{
  "model": "segmentation model",
  "activation": "leaky_relu",
  "block": "sep",
  "steps": 12900,
  "batch_size": 128,
  "epochs": 16.2,
  "decay_fraction": 0.4
}
Rows from block 9 of a small segmentation model, named by matrix and row number. Rows with one number belong to one channel. Each number is 128 + 24 x the weight over its row's rms, rounded and kept within 0 to 255. All counts start at 0. Numbers have three digits each.
After each channel's rows are labels from the 100 images, of 14976, where the channel reaches its highest value: "lies over" is the class under the peak; "top examples" is what is common among them. Only what is clearly more common there than usual is listed. The data: aerial photos of the United States (SatlasPretrain). In brackets: how many of the 100.
# convs1: first pointwise conv (model.decb.0.1.convs.1.weight, 256x256x1x1), inputs 0-255
# convs3: second pointwise conv (model.decb.0.1.convs.3.weight, 256x256x1x1, transposed), outputs 0-255

convs1.29:148119109128155105147147153147090160116115177164121098114124131097124145056114121101131197130113144110121173107123129099134151106166145114110135083124156129121189115073118099149088100136116113136145121169130136128145138120117123178170135115119122060145098102103093165128111152119136133134150127091062168100129142134158124148138091139156115148118103073148099096143122064082111140121093132163163141106087140140116179113130123108131127147105114128132103120123116135122127137149137136122143129116117127137103111147123100126153120109125123141146127111134151120134052123114156174119110143084108124138154139092137129141166105135155110140122131129133071112136139103151112128151124150145103110089146120113112112096128141126101161146126085109179113157134110150084137127114150128
convs3.29:149125151180180110113125106120113119152129136117124140129166135111129137119158149121159147103139103123113132106131150107069063132137107125109110063128155145148142133088135122175153117143120141136094138103191126121114065173121138148144106136115091164121137115135121111135157127093149135119036166144121098102117131098128129127135131127136100132152167137151153112143112131107134142125116141161139106148090164108140134127171125181141168098111132181090137159127137148134144140138143134170120159125080152127151112113095157100104124135133111109137102098139125092151130103092126138147104113147124102123127162165125107123170127140149095103068078117117135147123135091152121104132117135133107144123134089103155096092148086112091119101105115132145102079130114145142157118138127164
lies over: building (34)
top examples: building (92); park (27)

convs1.132:120096141119147093115142121132124122128086141101108140136131149144157176170129174157139157149114113147148172109125134109107157137155134123097115154124128108130158146042110076123152207115178103106101137115112136149144158124141127135130127157119116109111155140139137157151129150126109180111147139118146117147148110123116089135095148135131142126114124164136125108118140118074134127104124148110149131194122120105073125125134121098101115102106160149118120155163118176120130119107121118139141099144120134109103105149089148192127134115143174144125113075151149134132122151134113151184189111127124156137150145119135145137115122139098134159094091130163116155140156107137082101149134087123169130128174155165112084118164135154106137172134140108130106135143119089163149129149117110
convs3.132:112100104079089104127154117084123160144112163176107125143160131143103140125091161123186150150148140142160153153101127070155133069111068135104129136121095131172087144160154145107159124119122080108122142081083104089142150171172120124111112149110124143138129128146101157166087184143170129111116130133109099150145157119070142146102116121133191139154130110158134161075101125134122138193147120112109137135136153151132135103138147089128123180104176122155152119137101125142141106090148106108145142136121122119177124138113143150112139151127092143166130115128166121101109109140091113129136127129138134130148129129117108149122138141145131146159135126119172143137147145091174082147138154156115107103123143152146143138126133085138112136143128120143148115120123108118133136134110124
lies over: building (30)
top examples: building (93); park (25)

convs1.204:153116137153144106110144129154105119122117126111153142123123131146110086140109147133110173099151135152141165109134143149149125124144183149150115142121137110129137137117180163093094172142122144121111157116151119130128151160105097141158139163115115166131136152112146082119150108132115152135119136127170147079080139126091149155137097175113130114124141146144104113086130100121137147117142126096180131114097110173178079121114164110126143164131105124139140185113142158119124140100125151132089086135124157141098134107116200176113163131178130139135164147064138147146107147125099076159132142079129138102121107127171129115140099145113112133147162127144084122124146132126132099124142140131122098126125093103140095144125116139148076104118121089133133147089119126105089117142201134
convs3.204:118151153099129105138082110119091126146158147143133173122140118125144092139159130120117124134127164094100149108125109110086100118094110165098181127132113165132103104105149176162133126126149101106110136082120126101161125117147164152143094131147153112121160140126107159143119127136119134119156128113149169146168150188124112108119137110173110087144081092107120132079120146104146117165126137134148131115140101156155148127145169114145127126101128138117144108137076130155116129151166079105155138146138126106133155109110146136042154211133144138202116118136143118171095147126120112152120156141109137103105114141148102135119143130111136155157136109108098137150146150078170136146149145127139155116127147165110139108127189127147165159098139112149123125146132152130154115149140145
lies over: crop field (94)
top examples: crop field (96)

convs1.83:134134145121086094150139161135122146093132130119128133110138179139104132166113130148135108160144129124128120110127153167152149139112132126126133144092110136173086113130151122143128109118178096130126108100114138143153133144141139151127124089133119065146140123123133197127160131142096119116144107126093119076221129113144204133156122173132149112135134082152120141173112112136140130141070134163110129122084137120117175132090127122107119122145175147153163144113129156176161186129095142143108130146121140139130121160127144149126116114108145137153146158142153104132159102156156125087136118152132146120133128113088130159108154135118136122092168110103124135159158165081093131176075129117140107112132172122116131143151118148116118160127166096102109118151081158126143143155137130
convs3.83:130111108143115161123133105159187126100169168123121142095129204110144138106137127154119139111120156102159070096097139162089109099132109174163137076123127145112096162148146124116072172090091100092086121151173125098114177126141129146130142136112124086136156112140084141147123125122126079100143070141101134130097139126111128168133115124145124131191090133149091135106099125181155188124122142128150118102099152116121120132104151113186125137157126125153153125141129129171110105173095110093131112137106109168117113144138138128126126139121133124106134126136074125140161134101128112109088151136133116097109128135163119099151083120109104107122155135139110119120124118124171151138121140131137151110170124171135105142143128115141135103105111116145137152124093128120146154112119119
lies over: building (25)
top examples: building (76)

convs1.149:116122115169165125142127109128139075124224151123102150128114094110135121143159158141103096136129087125146132117126150090144147137165123147115102134151146132159096114145136095139122189121131122124123110118138145171167147120136131125118134155111117135144103147102116097163109111139115102127120133125138130164157151124078060170138179126149110177147180139134116148160161161112134121125155118136139122094109117095144127151110081118134096129136132111129166097104114102122105088112175124129118128118115104157116106106133169156127112138115166105124126098145124180092188103131120120081114158128130129132105094154098156097123109141113109104101090098099151130173100149121192117144155128135140126170132163143156150121140147150155115101136105114124132182092138119112129123117128116
convs3.149:129130134146142119108142121168112149164120113131097123121138103102147111099131112073127124107179104125139108103126140109144096090180137131104094148127174146122117147132155091110126122125141152123099118135097146188096092137099121137149115145056100114115135154143130114145145144092106124112129131086055126086131109097083089139098151144152118127117118115165163154102106120130133135116114156145139106132127139101147152116163114128137185127121140145129128174133132102114135130110125165158106108121097162112158110144082131093059152111134172120138137163136068114168128134129118102153110086112126136138093153109106089123139121141140132137125155095132138136157109107143157140098154152156137117152126100106106109116138140062158118108136140117114106148092144095169150108085176112
lies over: building (27); park (26)
top examples: building (91); park (35)

convs1.107:180117130134127114134133119132135140155111126133112177135116104120116096164134103140130148144138146128100137110152134125161143126162130146133133157118148135167120113160130089120137107159123103118086113094111156121110150126163128130127115157135144039121165106140140150140145129124138102115131109117109138137137124146134135184114121127154149145103036124182084152144113111086138145140114099156127137143065097146105154116116111132152108135093129148177110174192090149108157140101159112104086128128126150103166119122105094145156118095117142160115126132136146108109107115174171118153150188171134168165140158123120115108136137150109139147136139111155115114158077158094109107146130120153130133172136126154127109125075105149148155101150179107104151122130099117145141115130123121
convs3.107:173107128136125141120153082150169139144094166133142143155111190144126096093114128165159112138159123109138148132189143136092123114159178099106093120147127113156137107119129129136106150151141106133095087113150055134123121160139107145109124146134156151137103107118147082123089105107165135110109093097158110158134134149172102120187143122087122137118106137109154119134154113159141112135093136125145139118144160140133168158145145133134100114143125106149111109074130146147135119123095140157134066114146115095100142161114097119129103100095133167116129123161132131138170132138169110096124124155098112072112118121171141134153095146127126146169137133127135143124161123139126162141159083130140117184148151143137120095155119108142136097097165133146088154162096118117157144166137143
lies over: building (26)
top examples: building (94)

convs1.177:121113136129116112065158118118134130126077087128103151132126138143126133112115129103130126109141129122126208124115099119138129113167162108122160130120142117160093121123116085193151121142154121129130144137153155147136145129146138093112127162096138130121116106132159116153144159125161133114129120149094170109149130139137133095129122141140141160113099123149123077155113139085105149110144182141132102176164121143163160155113159116138135104150142125143155141151138131151111115129142155077115118118130129091137080122164183163121150132138087139148144149121153114098144124140072088171137107142120133119094102084146113130146121135120144113120076121117129162126099112141164143066119123079102152093096128115203162133131170133137085126121110131125132119110127097154174131158079090
convs3.177:099068114143149123108127144159189107119172111153123107105108140116128151141186126127117146114120145122126106114140135159095111155093120112121133103116167111078140117139084132134120113134119097136135110117141119162174129119109121130137129070141111121156112132134130056125091096130178144143082188135150092128122101104121122070151125130146163131173127161120163132092138125135106140144125141150120126162129130164099110096121169131159136165173116146140117135129095141117142108135162146125105153109120095176148150156122158141068092150109127134092152133111136162158170164094117106177108142105096107118142140115102127123117149121134135084084106114132150141122109111167120132121114123174135121098125149147141131159140152148113103097099171135129173140108138080144130167120131135
lies over: park (49)
top examples: park (55)

convs1.171:161154140154144105106138140141129113174187129124127121148096128132121161140142153122136134123144131146134160143105119151143189140130085143169140118136118155145115110127106129118172118124138108132103093110124150134182143100093125102149131149122161072116149113127121149145142059153099128116147091120147072190188147102142120123105127112149116130117153153123155140111151137181113115153116121154113112142088165145151141138192119136135127128107137119128123092121125139175145142143123116125132151120100113090157169141114101128113131140123104142083139111139163149106154147126121119093162145133136130175152124101129203092145148130124145135128069117113161092120130134130089145153124111111131086098122127189143114096134195127132152138115117138074153118115142140171121118144121157
convs3.171:187127128139129081116119113156086154087133100123108133089138132100100168122160174108179122111121150145114141148109096100162114099098109128131119107121119130122112158100138125088126111148144127120128151130110148153122105091128121123130115117152127090144134145142155153099153136101111150158170131161126138102119115143104134088078151121168111087143123090123127116112142134161115136107103123114176119088114108102070128124129061130145109143124153151105151131172095115075172149126093096125147138123108159159105141110086140130167170140128098120117105143112137140133098158079117126133133109137120165174129138100136132160109146138135120139146133136139121131120138149112177120094147081147113142129127083157151117140143150081135110126089148074138079115136116088182152120074125132
lies over: crop field (66)
top examples: crop field (68)

convs1.119:126111162116136149147135110144130103126177121136107162128139091146130158088114151126106101143172119148122092105143102116115117148107141150128056175082124130137102116154113140088049120144079080141106118088122114084140171155115144096075123162106122155128117108120112127143087112130108125147113110161096092140127147117142140149139119148128133087148127180125152156112146141147104175108141133140091114106172130130084085126118132138152116122146175169114161094146142114194110112120125118168099137111141150146121115113152148100136107151138057127135125144089112134144166132143126127125142167141133117117119127163164177102117143134115093132118169137143165143108090162153140112113143104130144128139140169142139135106129141104159135091135092133124150164139129134120124152123164134
convs3.119:108151140119128124094126137154133154132136164123129138154144094133103114112111115137119151134152114140113130103105118115105099195139126101131102110121163081106171116111125111121140127128162126140161121133097131165133117121138074057141086164132142140120139145151080150114149165103129129164135152104108166137109128137110095133154127136166125095180112152086122119156126088145116178117064113164144134153096159124095133100120095117128174168100174158108148125081127133116161072099144140137121135110136106112144129140103155132143124156129129153103133095117122117098152119086116138140104134144113128081118132144112103110131122138105143147107134116102147135137124156175114172118131101149087086080151123108096135099138100148106125135061121077148125138135136114128128099143067166
lies over: building (34)
top examples: building (98)

convs1.104:083131106134108121136155142127138131107125137146100139150085099117139115148181125130132133120124110137139127110128148128139101138057181126131179103147155117128107115135138102142137151133110104103140142096113126140124139146107117128134097166086102126137157121119130128131106149065108139157134156179123125124157184154083147118123142110136098118144116125165123163170144114123116118142172128099112128145132128087146110120100168105158146106093138088145140136141138146106169158181122141114141110111132127134136167126160157116154157140109126093126141146146098120118118105152101147122097084123132146151166125098132093118118133122156149101124069151133120110097120129118120130145126131116109136163135110117163099246106100143093132134130131128113155081148143148104033111137111114
convs3.104:118131070098161119113134164141129077124114105138101122107157148134122122140117138093112117091169205122204127134100134098165134085118074120133113118133133137123128120108148131160145153127144110117111121113139132111111122076174151140081140137102141136149115095130125110098152104119121129137130149102122180090143103068113110144130145150134080152114128139134138165130136117119127161108119104149169110123144158147103192135157123129154120142181114119175109121134106114124178160155164133084135138185125144180135132110137116167102124099094118117114134132135155124131141114144137170127153119170118086101134149117101135140119107135125142145117103141149132104117128128143149107161105107146123157117120175135097127151124144128141152097159164093153123132094075149149095146175106130
lies over: crop field (84)
top examples: crop field (87)

convs1.162:110122128125150062109136082139142135121163143134102093154129132140100160195145142117113152133129161158117090102114144130098127172139103081115171113197141120115161124121133158139124135123120114120106124109129121128141158151144134142197114109140121098142112121088086135114121117127123141167144109132082129101097097099099190142146121132151118155105142138139104132081130099140119116121135193074123132097143127095105100131109068121152120128103101141123111132154099100123129141162144084131117129121104135129114145123112085107121156140154151149171165139172148143125096093112139138133132143083128121150132109103163088130098091143121150155125152150132133131114112115124100131129110128144103111108145148113164130054113135165111111116117110103113096133106089157123114152154185111
convs3.162:092157166127146119097093147145141136145103109122104119159131125153138140103109130158120160084140155101098130117121079086138105123130076096166108168124148124124164121141164099111111124114120124106150166144158112186135116179099159145154099165141087138151134126096111123143092099111156130149137151142120126143142116112119120095119155142125112144140114121122151110185154109137091139162160145141147113068126082155090143174146122114154164104101157123101170167130063139129133113138132089110148168114139178133119102103120125111137108116130150175147131133120134157120115106094138166152101129113130142125150146079084135122129155126144134104088131138126106150101164123128145142143138129097134114116143124124151118139149144151125157137159103105107152086155055110138111181117156151
lies over: park (50)
top examples: building (67); park (56)

convs1.89:122129130127137121106117168126180140153134119165120084139126148140139105134121116133139147142112103101171145120131174136153162124131179147150100161086122151101120114119099153107114135116134132119096130125119140120119083142159145144146125120088114143139179123117091155112150113129139098090093123111110107181157125091143106134108118176117111142144148121127160106141111113142135115132157145136164181111162119117127147149142135122158198087125143110153144100128152108142092104127146065104116131111110147125153136120107107124140171131153120118127190154124119121127124124128144167118135095126110124067152142131164113166160157113124106154133103082068127109129129116099115143124139123141130169096134170166165145138153098108082163142149107132117146105124154230121136141145161140
convs3.89:109126163090133108145154079132101093119163130159124103118162097150146052116109127084143141148115101106139135101149108135151106181126138129156149121072150138108126157118144143109090113105124125121152166107139146118104102156128127128116140149101187156105132143112154097142110110143152087099136135142082123172093140155124115114089152125160107125113139115151146130168128177110116111126136141129149172156131135132115131169071152128124138136094098093113119097143159086136108138163204118072142095118165119148133145155119146105127141133086148150133114119119121125140105105138120151171147150144150123143133170113119131134137098115139122117105171158135120083098142097129122113116127145111140129130106112183098126134137105147149102105205142126133115129167138174114165136114130113
lies over: crop field (85)
top examples: crop field (88)

convs1.72:145136133136145137097113125141136131096181142109143133118155153123167117127113101106135124093138143121139082111153146127151136152075104132148121128106140115159183128124142103139140111123119124125127111166124115107154121126105129129130130084119186069125101125123121157110130081119157123166121142177096125155143089128109127106116105075052122131108095180114114111153120081114110157163119130144133135077125147111154137143110090120122140159169147160141101148151171124168106142133139194154114130116142060105115105145146104119084132110124088103109148127091081122134095112120142118152130124161107106142107132097122177127136148149130083128101121105139124110157144108132145115124127131124114134131147098106196121096109160116128148102097129134154161141103154094104165095119093128
convs3.72:153100094139129156126133105098138125122099127131066137110128111133084125162152128157119166126147126104090143152135131129119116152154093118130084132158114097088108073110121123111144139140116167128139073167119177133105153149138057096140125133102138154125138141092119151152141084092121159107141173131123156105116113120139139117149107105129139137086093132094137105143121103121168119160097123138104116181163111101134123104095127128126111099104105169152123134085122148096159145130144132084157099169166124111117147149142140136147121110100168146114167129162146102144143158155112115139138139100090098158105128116138093162135126154134141120093103109121111111091148067122102124161140119135122094132077137123085135144158135122119143135115080119128079079157160156126105127142096146
lies over: building (30)
top examples: building (88)

convs1.106:100101174170111118103157151168139146153138121078107114134116134128127129134118141172151146099110125129139114114145124137142136107133123110124113128123126097117127162127152113167145160119119118135167105099104132117132132122109113079152148112128039171138169139140091150119127168156121163100105112111017127133110136105124168126113121043139167120139135105131103130114144129090150147117121132146136118170140104147162137136143122115143128140134148114124143157142126148145148179122104088127151125141128125143116096166102114118105114132121100143144149078146154099149124133170112117144073113102120121133134128107150109132124096144136135109139103085163141131167082131136138126135158089101125152114175087150098123177151149144110124132150070096110098136151103153124118117126092116
convs3.106:145147123122157148175176110076142148113106165111109144093090107141096141120167128130138112115118160113076090143095112154086141118132114101119114100075090150159120104117128109139143142146107123137175103127163111120126139138148117097113144120108128159147114125128134105102127089144126121109103130134138110155134110125112128152152159061102068132126125133105139166135112104137135120149116124090143090115106216112143105142175145143139123126193131131127129161092127143118092182141085139132141176113157113145108127169119156099129091142155140085100141133117110134166105117139106124117123143102126131066136106118137135148159121132084107076175115124126113139107107135131113147094147126113124128142171115150143087136169115153136129103087119140110148117143147154112148095099114152
lies over: crop field (58); park (33)
top examples: crop field (59); park (35)

convs1.174:122156139147134101113111126100105146098079118141113149148143144122119124112127116125113150133137150131133153156125125135135103164107094117087135158162147121163095124129090110145134119117129113138130146159145120131114118140152124163181131104126141047161117110126127155137133162143121112109155148166110119135062101143139096124150124142126113184078114099126079150159167100085171116163120150135114124113117124127087179122122080129120114132172105078130099120137136135128146116142110152154121126122119144103168120149128140076167151113131138143137094105143138103090117071127167038102136113095119143128155150095101143157120135117110111130113140136126160126120148111132116125123108113149164133132173161112154113151102144152140131156124110148137085133128170092100139116210116124
convs3.174:099059108114131145121157135124122134119110144139129148157118099137110124123105132093112138126105145112152107165122064146128176127147130158106167130141152139104092142107166113119142138091149114137135173116120131112068130130158129117146074097106098104099098150128076110163114146179089140145122137130121107102169123169165163151126105141118114102165144158098122114113123144140170121082134130095165129106144106155131126152130137156160099106100155055135101117125175146128146148122090125117073134116152120132150138136135099171131139112117136100100130143126172110134136161121176121147159153148136139148132124162103149149120167100134181135133114093115148134106135157098114127104156096150111127118100108122100128132110106117157128160171078120103149099105142140119145138104179109
lies over: building (26)
top examples: building (86)

convs1.10:131121169118100117113134163138139119137132101145155137121134125147107136152126096132113115089098114109118134163130144117114104139158164132115114152118102104151128131146156187102129112126102170129085155111165112136155145104156106099149118107154109113141156137123125154108142100100115139127150118108112084158119090130116159140152170173123138132156137088107141168172107109138149177119116121113129104147150111163141142147194085089142125101119176099142156099121141098131123088102160149112103098126090148144083156116141129147126105141135104101171108156130173118136132144135167130132152127140155094119120117122146127119107118107108104131166149169149166156127124129131121127059132109182074078117169111109079134111113146130101130146141127187155160116140084122158110106127179140
convs3.10:138094100155160127173127099083114119123141103087105114085112130128085137143144100140145115162125171125136108132164168129115125127154142102113160150153121109119106157089118146102117132111107170131142112165119113122144159141108111146113127105157113145110106101103139137131142121126141116119083088138079134152111147139078087114141115130164119068133086106147144113147151139052172083114128134114161132083126134120132121095121142123082149116119151159148089129146126157132118126093113161103121116151136144098127144149118115139154119111139135168129099101142145110139135118199106143125113101142134158127090125123129129137162094097168165114090130173109117115111123147132182125161142176098162105127146095154151120145124154111081132089134160151102125157150173136117139157171106128
lies over: crop field (84)
top examples: crop field (85)

convs1.137:090120133129134078111129140121158141106150070133096104141118113154180149123108182147110137165109119147121080148130144168143130065110118141117141161111111130140106138137146116154093113161060106126106089144137091094109124122104097106128151106103090071154154150120099135132139146110098114151133141112117163138182119107139107166138156169143125094141167092125121133116132151110108104122094146176099119161099123135150125120099129125133146102127147105106153142132121172110167150130138151164126141094126128119102087169094085127103120112107137170137154137134171117129160133100143092135143113114141133174128156132141124146128142141134115153147126138115111136168134178129099137133140110128149080119157129142161106152146120125153127051087085127116126090129119123090127121130085130
convs3.137:122116113082087127149108116099131164130128090173110134118165153083128147150139123126144127129139117140119145122131137140122139152087114141163128141147142146070141079169109167143149143142129136138148138150105099176165130068142106117146134144120105166163142093146166215115156161171109115091164117069118110099131140104098137177141084123141163097127125157164100111125069118143133120093122127097116137108128134090108124136131131131147152122140147134114171167128091164164103105139147105109105109146123092119167121135129126123151152153142150097130129155148114140122109148147108181105115140146134149150121151088157130143126102160170137134125115154165138117132119144117105118103114160173150111174142118129137115138121127147139119082130090102102147128114168176118156125133104109
lies over: building (36); park (25)
top examples: building (92); park (30)

convs1.129:110115108158102092140152145123101163148135117124133108138158102113136151190135128119128089109110112149114185124126140072125135139104120121127098105147141120102085102122210150125133130126143119103132094137123132082138141134105133147139132156156088107139130124158122144114115134140128119135139153128182102122168125122124127149152086123128141111132129094141086111153159117085154121152121151113124122170171116105140180124132103113145068148153138123121158110148129153112148135143103138151144105126129166132127150131119129175127124157138108108145108121082166105082191169135162117112151126099131139143127163126163156137113107078121197139137085150102132153168133088153139101092132126170155129123146181133140121063173147123151117123107119125126124129128161094114142137173132097
convs3.129:104127110136133122123160138134159133118145094108155141112139097092147118115175146119169108144114105133162149044155111086069134139116136142140120121136110146171106111123142142130096156138089118099146138134145181129076130141148150149126149131107086110157144128153090162151128129120092106157130109108079107129125113090119152113132116081165109120127124107118112148119085132134124134152138104123140118131131119152127114141164181100093121094151094090106127148147130090107127145137076137093133159135131120088106134106139163176181116153119132104133161171110099111104154106125085124123117128124082127138180106120091097059172139115109116132150132149113080110121148128121131121143104151131078101117140087122139113109110114117136137160104134137147164143127093142146127140123077153
lies over: building (29)
top examples: building (95)

convs1.0:117126127103119152112132130121148131130173138112160183149105118122156109145148109113135111120130149127152077115113145159108124147144109125181103160159160116167184138179157154100132105138067090116140115168165122127127128127124113115156101092121094090117130138154118146123107074129150114161118108140106118124157122105129141134127096087088131150155078190141138100162131145122073169123129159123134095072135127144152136132103124104134134137159109162113118136155140125174131124143076147134120168118121108124111080134121157110112156115119108107136123155123106095083077110118121121094118139144108096122128125097137097128165131141122113139121134117079137116125141138119161115114157123154112121142071121100141125151132124145148125173147171134155166193102075119163137111147153125
convs3.0:181137137089105131140113130133101113062135124182095159093159105111167180123161201130126110133152116156100138091104092094110133150149123134107119129122085158200164147118109139122117111117095101112135114121106077087141095153173161149100137143118103097128132119127135116145123133132101092126097099176111090131093117149115140122072127148146101114152170102148126104138121067155109130131119128149118106123127114134103104142120134139128124132110123104124113157115115122139098119127090103124138151131113162107132134109120128166129160107184108131174167136107126069130122114111105113077125145176143146126146117123139115134115153121104108137157145135145154109138131094130124120114132158137107172096162106102150134114157099134152101099138103133138092126112155134104143129193120125
lies over: building (36)
top examples: building (97)

convs1.248:178169133109107161141117117188140093144183112119137108140137111105163135130124150112133119128141120145170078107133144163127117137069120099183125154112149103107150138198162130116106122145130097134093094145111128114120108139095130084184108123128135138108129151146147099124127092093128129147123122144146109100146147121123136130113160138129116086143131150095149136140124101111132145066107132149149133140087136156120146142135125125143122154129136144111125111109088145119123148147068142137135143107126152145118127132138111162132115130121169103108144192108140141156080202143106111175117125135132128114114104074133108139115113115111109121166160120123103139118160107150138116149120163115144105115093086096127154144154112114133088146166072098152099178099146145174127138099116162
convs3.248:136104118116157111113111093167120154135134135172131128073146156111112126151168142121127151108083137132113128136182133105094134149092095140146159144110108149137114110108131175138152157157121139105090119123142150159094144099131105112131116108180161107143156115143125128133167131123128115138154187097099116103107143125141124155094127114133113137141100173166117116160185138138090161123147136143100104126141121069112074154133170105134164108101136120129076115166134123170139123147111132160113139139109157110152066126087132153160156122136128138156140123110105142133141139125133143112163161138154105081103136147154111109120122128138150101146134115113132096101195111141164125159111120109159110102127094138137062162165109113102124105126095155133122062102129142109117128128098125
lies over: building (34); park (26)
top examples: building (89); park (38)

convs1.254:103141130141117131123160161122152100141105134128123145123154136106103150148107120105162120144074103104113109129145114054127155118182135125121166087054154146137139125074149148107138154135154118149081136091109139142115110107137087082107114123121104148147172157114112103102127092130116124081065125170172115153111135128088138158104105168128128142170147109147154121091140127112162124104193126149095127101136110128128156147153168101137146129105148103150123152123122122103100109129085115127140123140136115111110143145131165108133145134151104137141170145084154139104145121135130159156169140147132136147116159113132186131160172146111121135155138088127115161117131114160071143138136120115140110153137139168142162139067145156096102122146105113133156111115132100118130147129137116
convs3.254:117154122166162153119120162113106124114120139122117130104093133086140105114103116108111145160124124126111126105151160113109067110151096153163162123158152167107143125141113133124152126124138155126181164104105146161138119153182145152148151101115125133145106109125154137109154161117164118132104150143093132147135136131130121125148105156114166150127148118135163155133135117144133135109140124126130090102130094131147165138152136161083127122112143146098162180156126176131096128096094147096127139077110107146123091147110108133129177143131115145138151118062114108085138098147123131144139190185165125134105146090125139108114172199120139150126132141136162112148131138150137154130114169148115136086117139162124117127148102123076161097113094081136094130137127190092091130118151123
lies over: crop field (88)
top examples: crop field (90)

convs1.244:155120126115083123123140154142164144150140129128109093170150142111128103064149117158134146116102113117118070141076159158118087111108113148128167159131146128155093110131148115164131119109128131123096132109104097121138141131106133101091132096113139135110160143128176090116136132138126120146134103126123131115110123156133095137090122104102091171091079138173151160147127093135086136127163064115125109160155136145112141139142100144143124135105127092132119105108141121119119105123096082118142105137096125120136122120165171149173134102085171118100087115148143127106102161134123174169125137145114176136137095132092136112079133113115106126149159131117131137131116162141075131132149128129134183122150090129092121177125154113086125149133081133152109126126143081123087108164128084
convs3.244:140106141145143109140136113107154092069161103130086130130132130135158098100154149111140165148118171117127132076147159144174139166123109125102117120102156158151182127128093159130093118171107119174123123149112090144173136113108092166124129169137143120143137121115165162116124095105126149127097126144139156099131125100089078082136143096108161108122132060108086114092117120126133134122135108121134156137127119126170121081153130101145133121118127100125136108165086137128138141107145120191152119116134131094128070125081127127149128124092126150164101135109159156130136142148087075088084166121098100118093116122145152111086107116107113130109150117135096098103148088108179157146123115129138150111132148134117105113143127153134112114078106110114106131130135138113097144146121125
lies over: crop field (25)
top examples: building (71); crop field (32)

convs1.8:131111145117105106167082127155139135083135100134115129145105124116096129135168114104111140093139151130117143104131129125120149146095108098127106118088102120127133121149132105153096144117140159121082127110121113107113143081095145099099082102117116145128077118111117152127142124149129139151115150125072096155139097158096168104130146137132148111125116118109121063191126123157164146134080131086114120150157139142119153144143123112118130119146109120147161083121122113163121127107106097141140107138128101144121120160106080111153111157162112139158102145129143130106155142123151138166090169174135134118125142140098154160179163079138138111114073151129147138126106118112113137172126146122131157128146122116118138152098212101086173117120130096077135104108085133121059124143124142
convs3.8:123146122113127097155110136133145127135125090152113105143177103107136100110114139119103172146120162095126090059072120089137144149119112134167092113141181159145146087132113149142153164133135091140150171118131161152172135157156127167132080120124093178122140117157137122117151137129151165136146105147114128161156159142123117118117109112126125137119120119110160110126121146137109079115131144150116150162137107101108147136106156133135142100166126163131144077147076108150153096112138120098102145157087164122151115103112106108098148140153138139141108121173140117124141132124119106146130135103153155047148102124107105080085151118177115163137149116136130118143134116115155127120146162170160126146104164112139136105099138139134123100115096116125093149167132119154116122132090195
lies over: crop field (86)
top examples: crop field (91)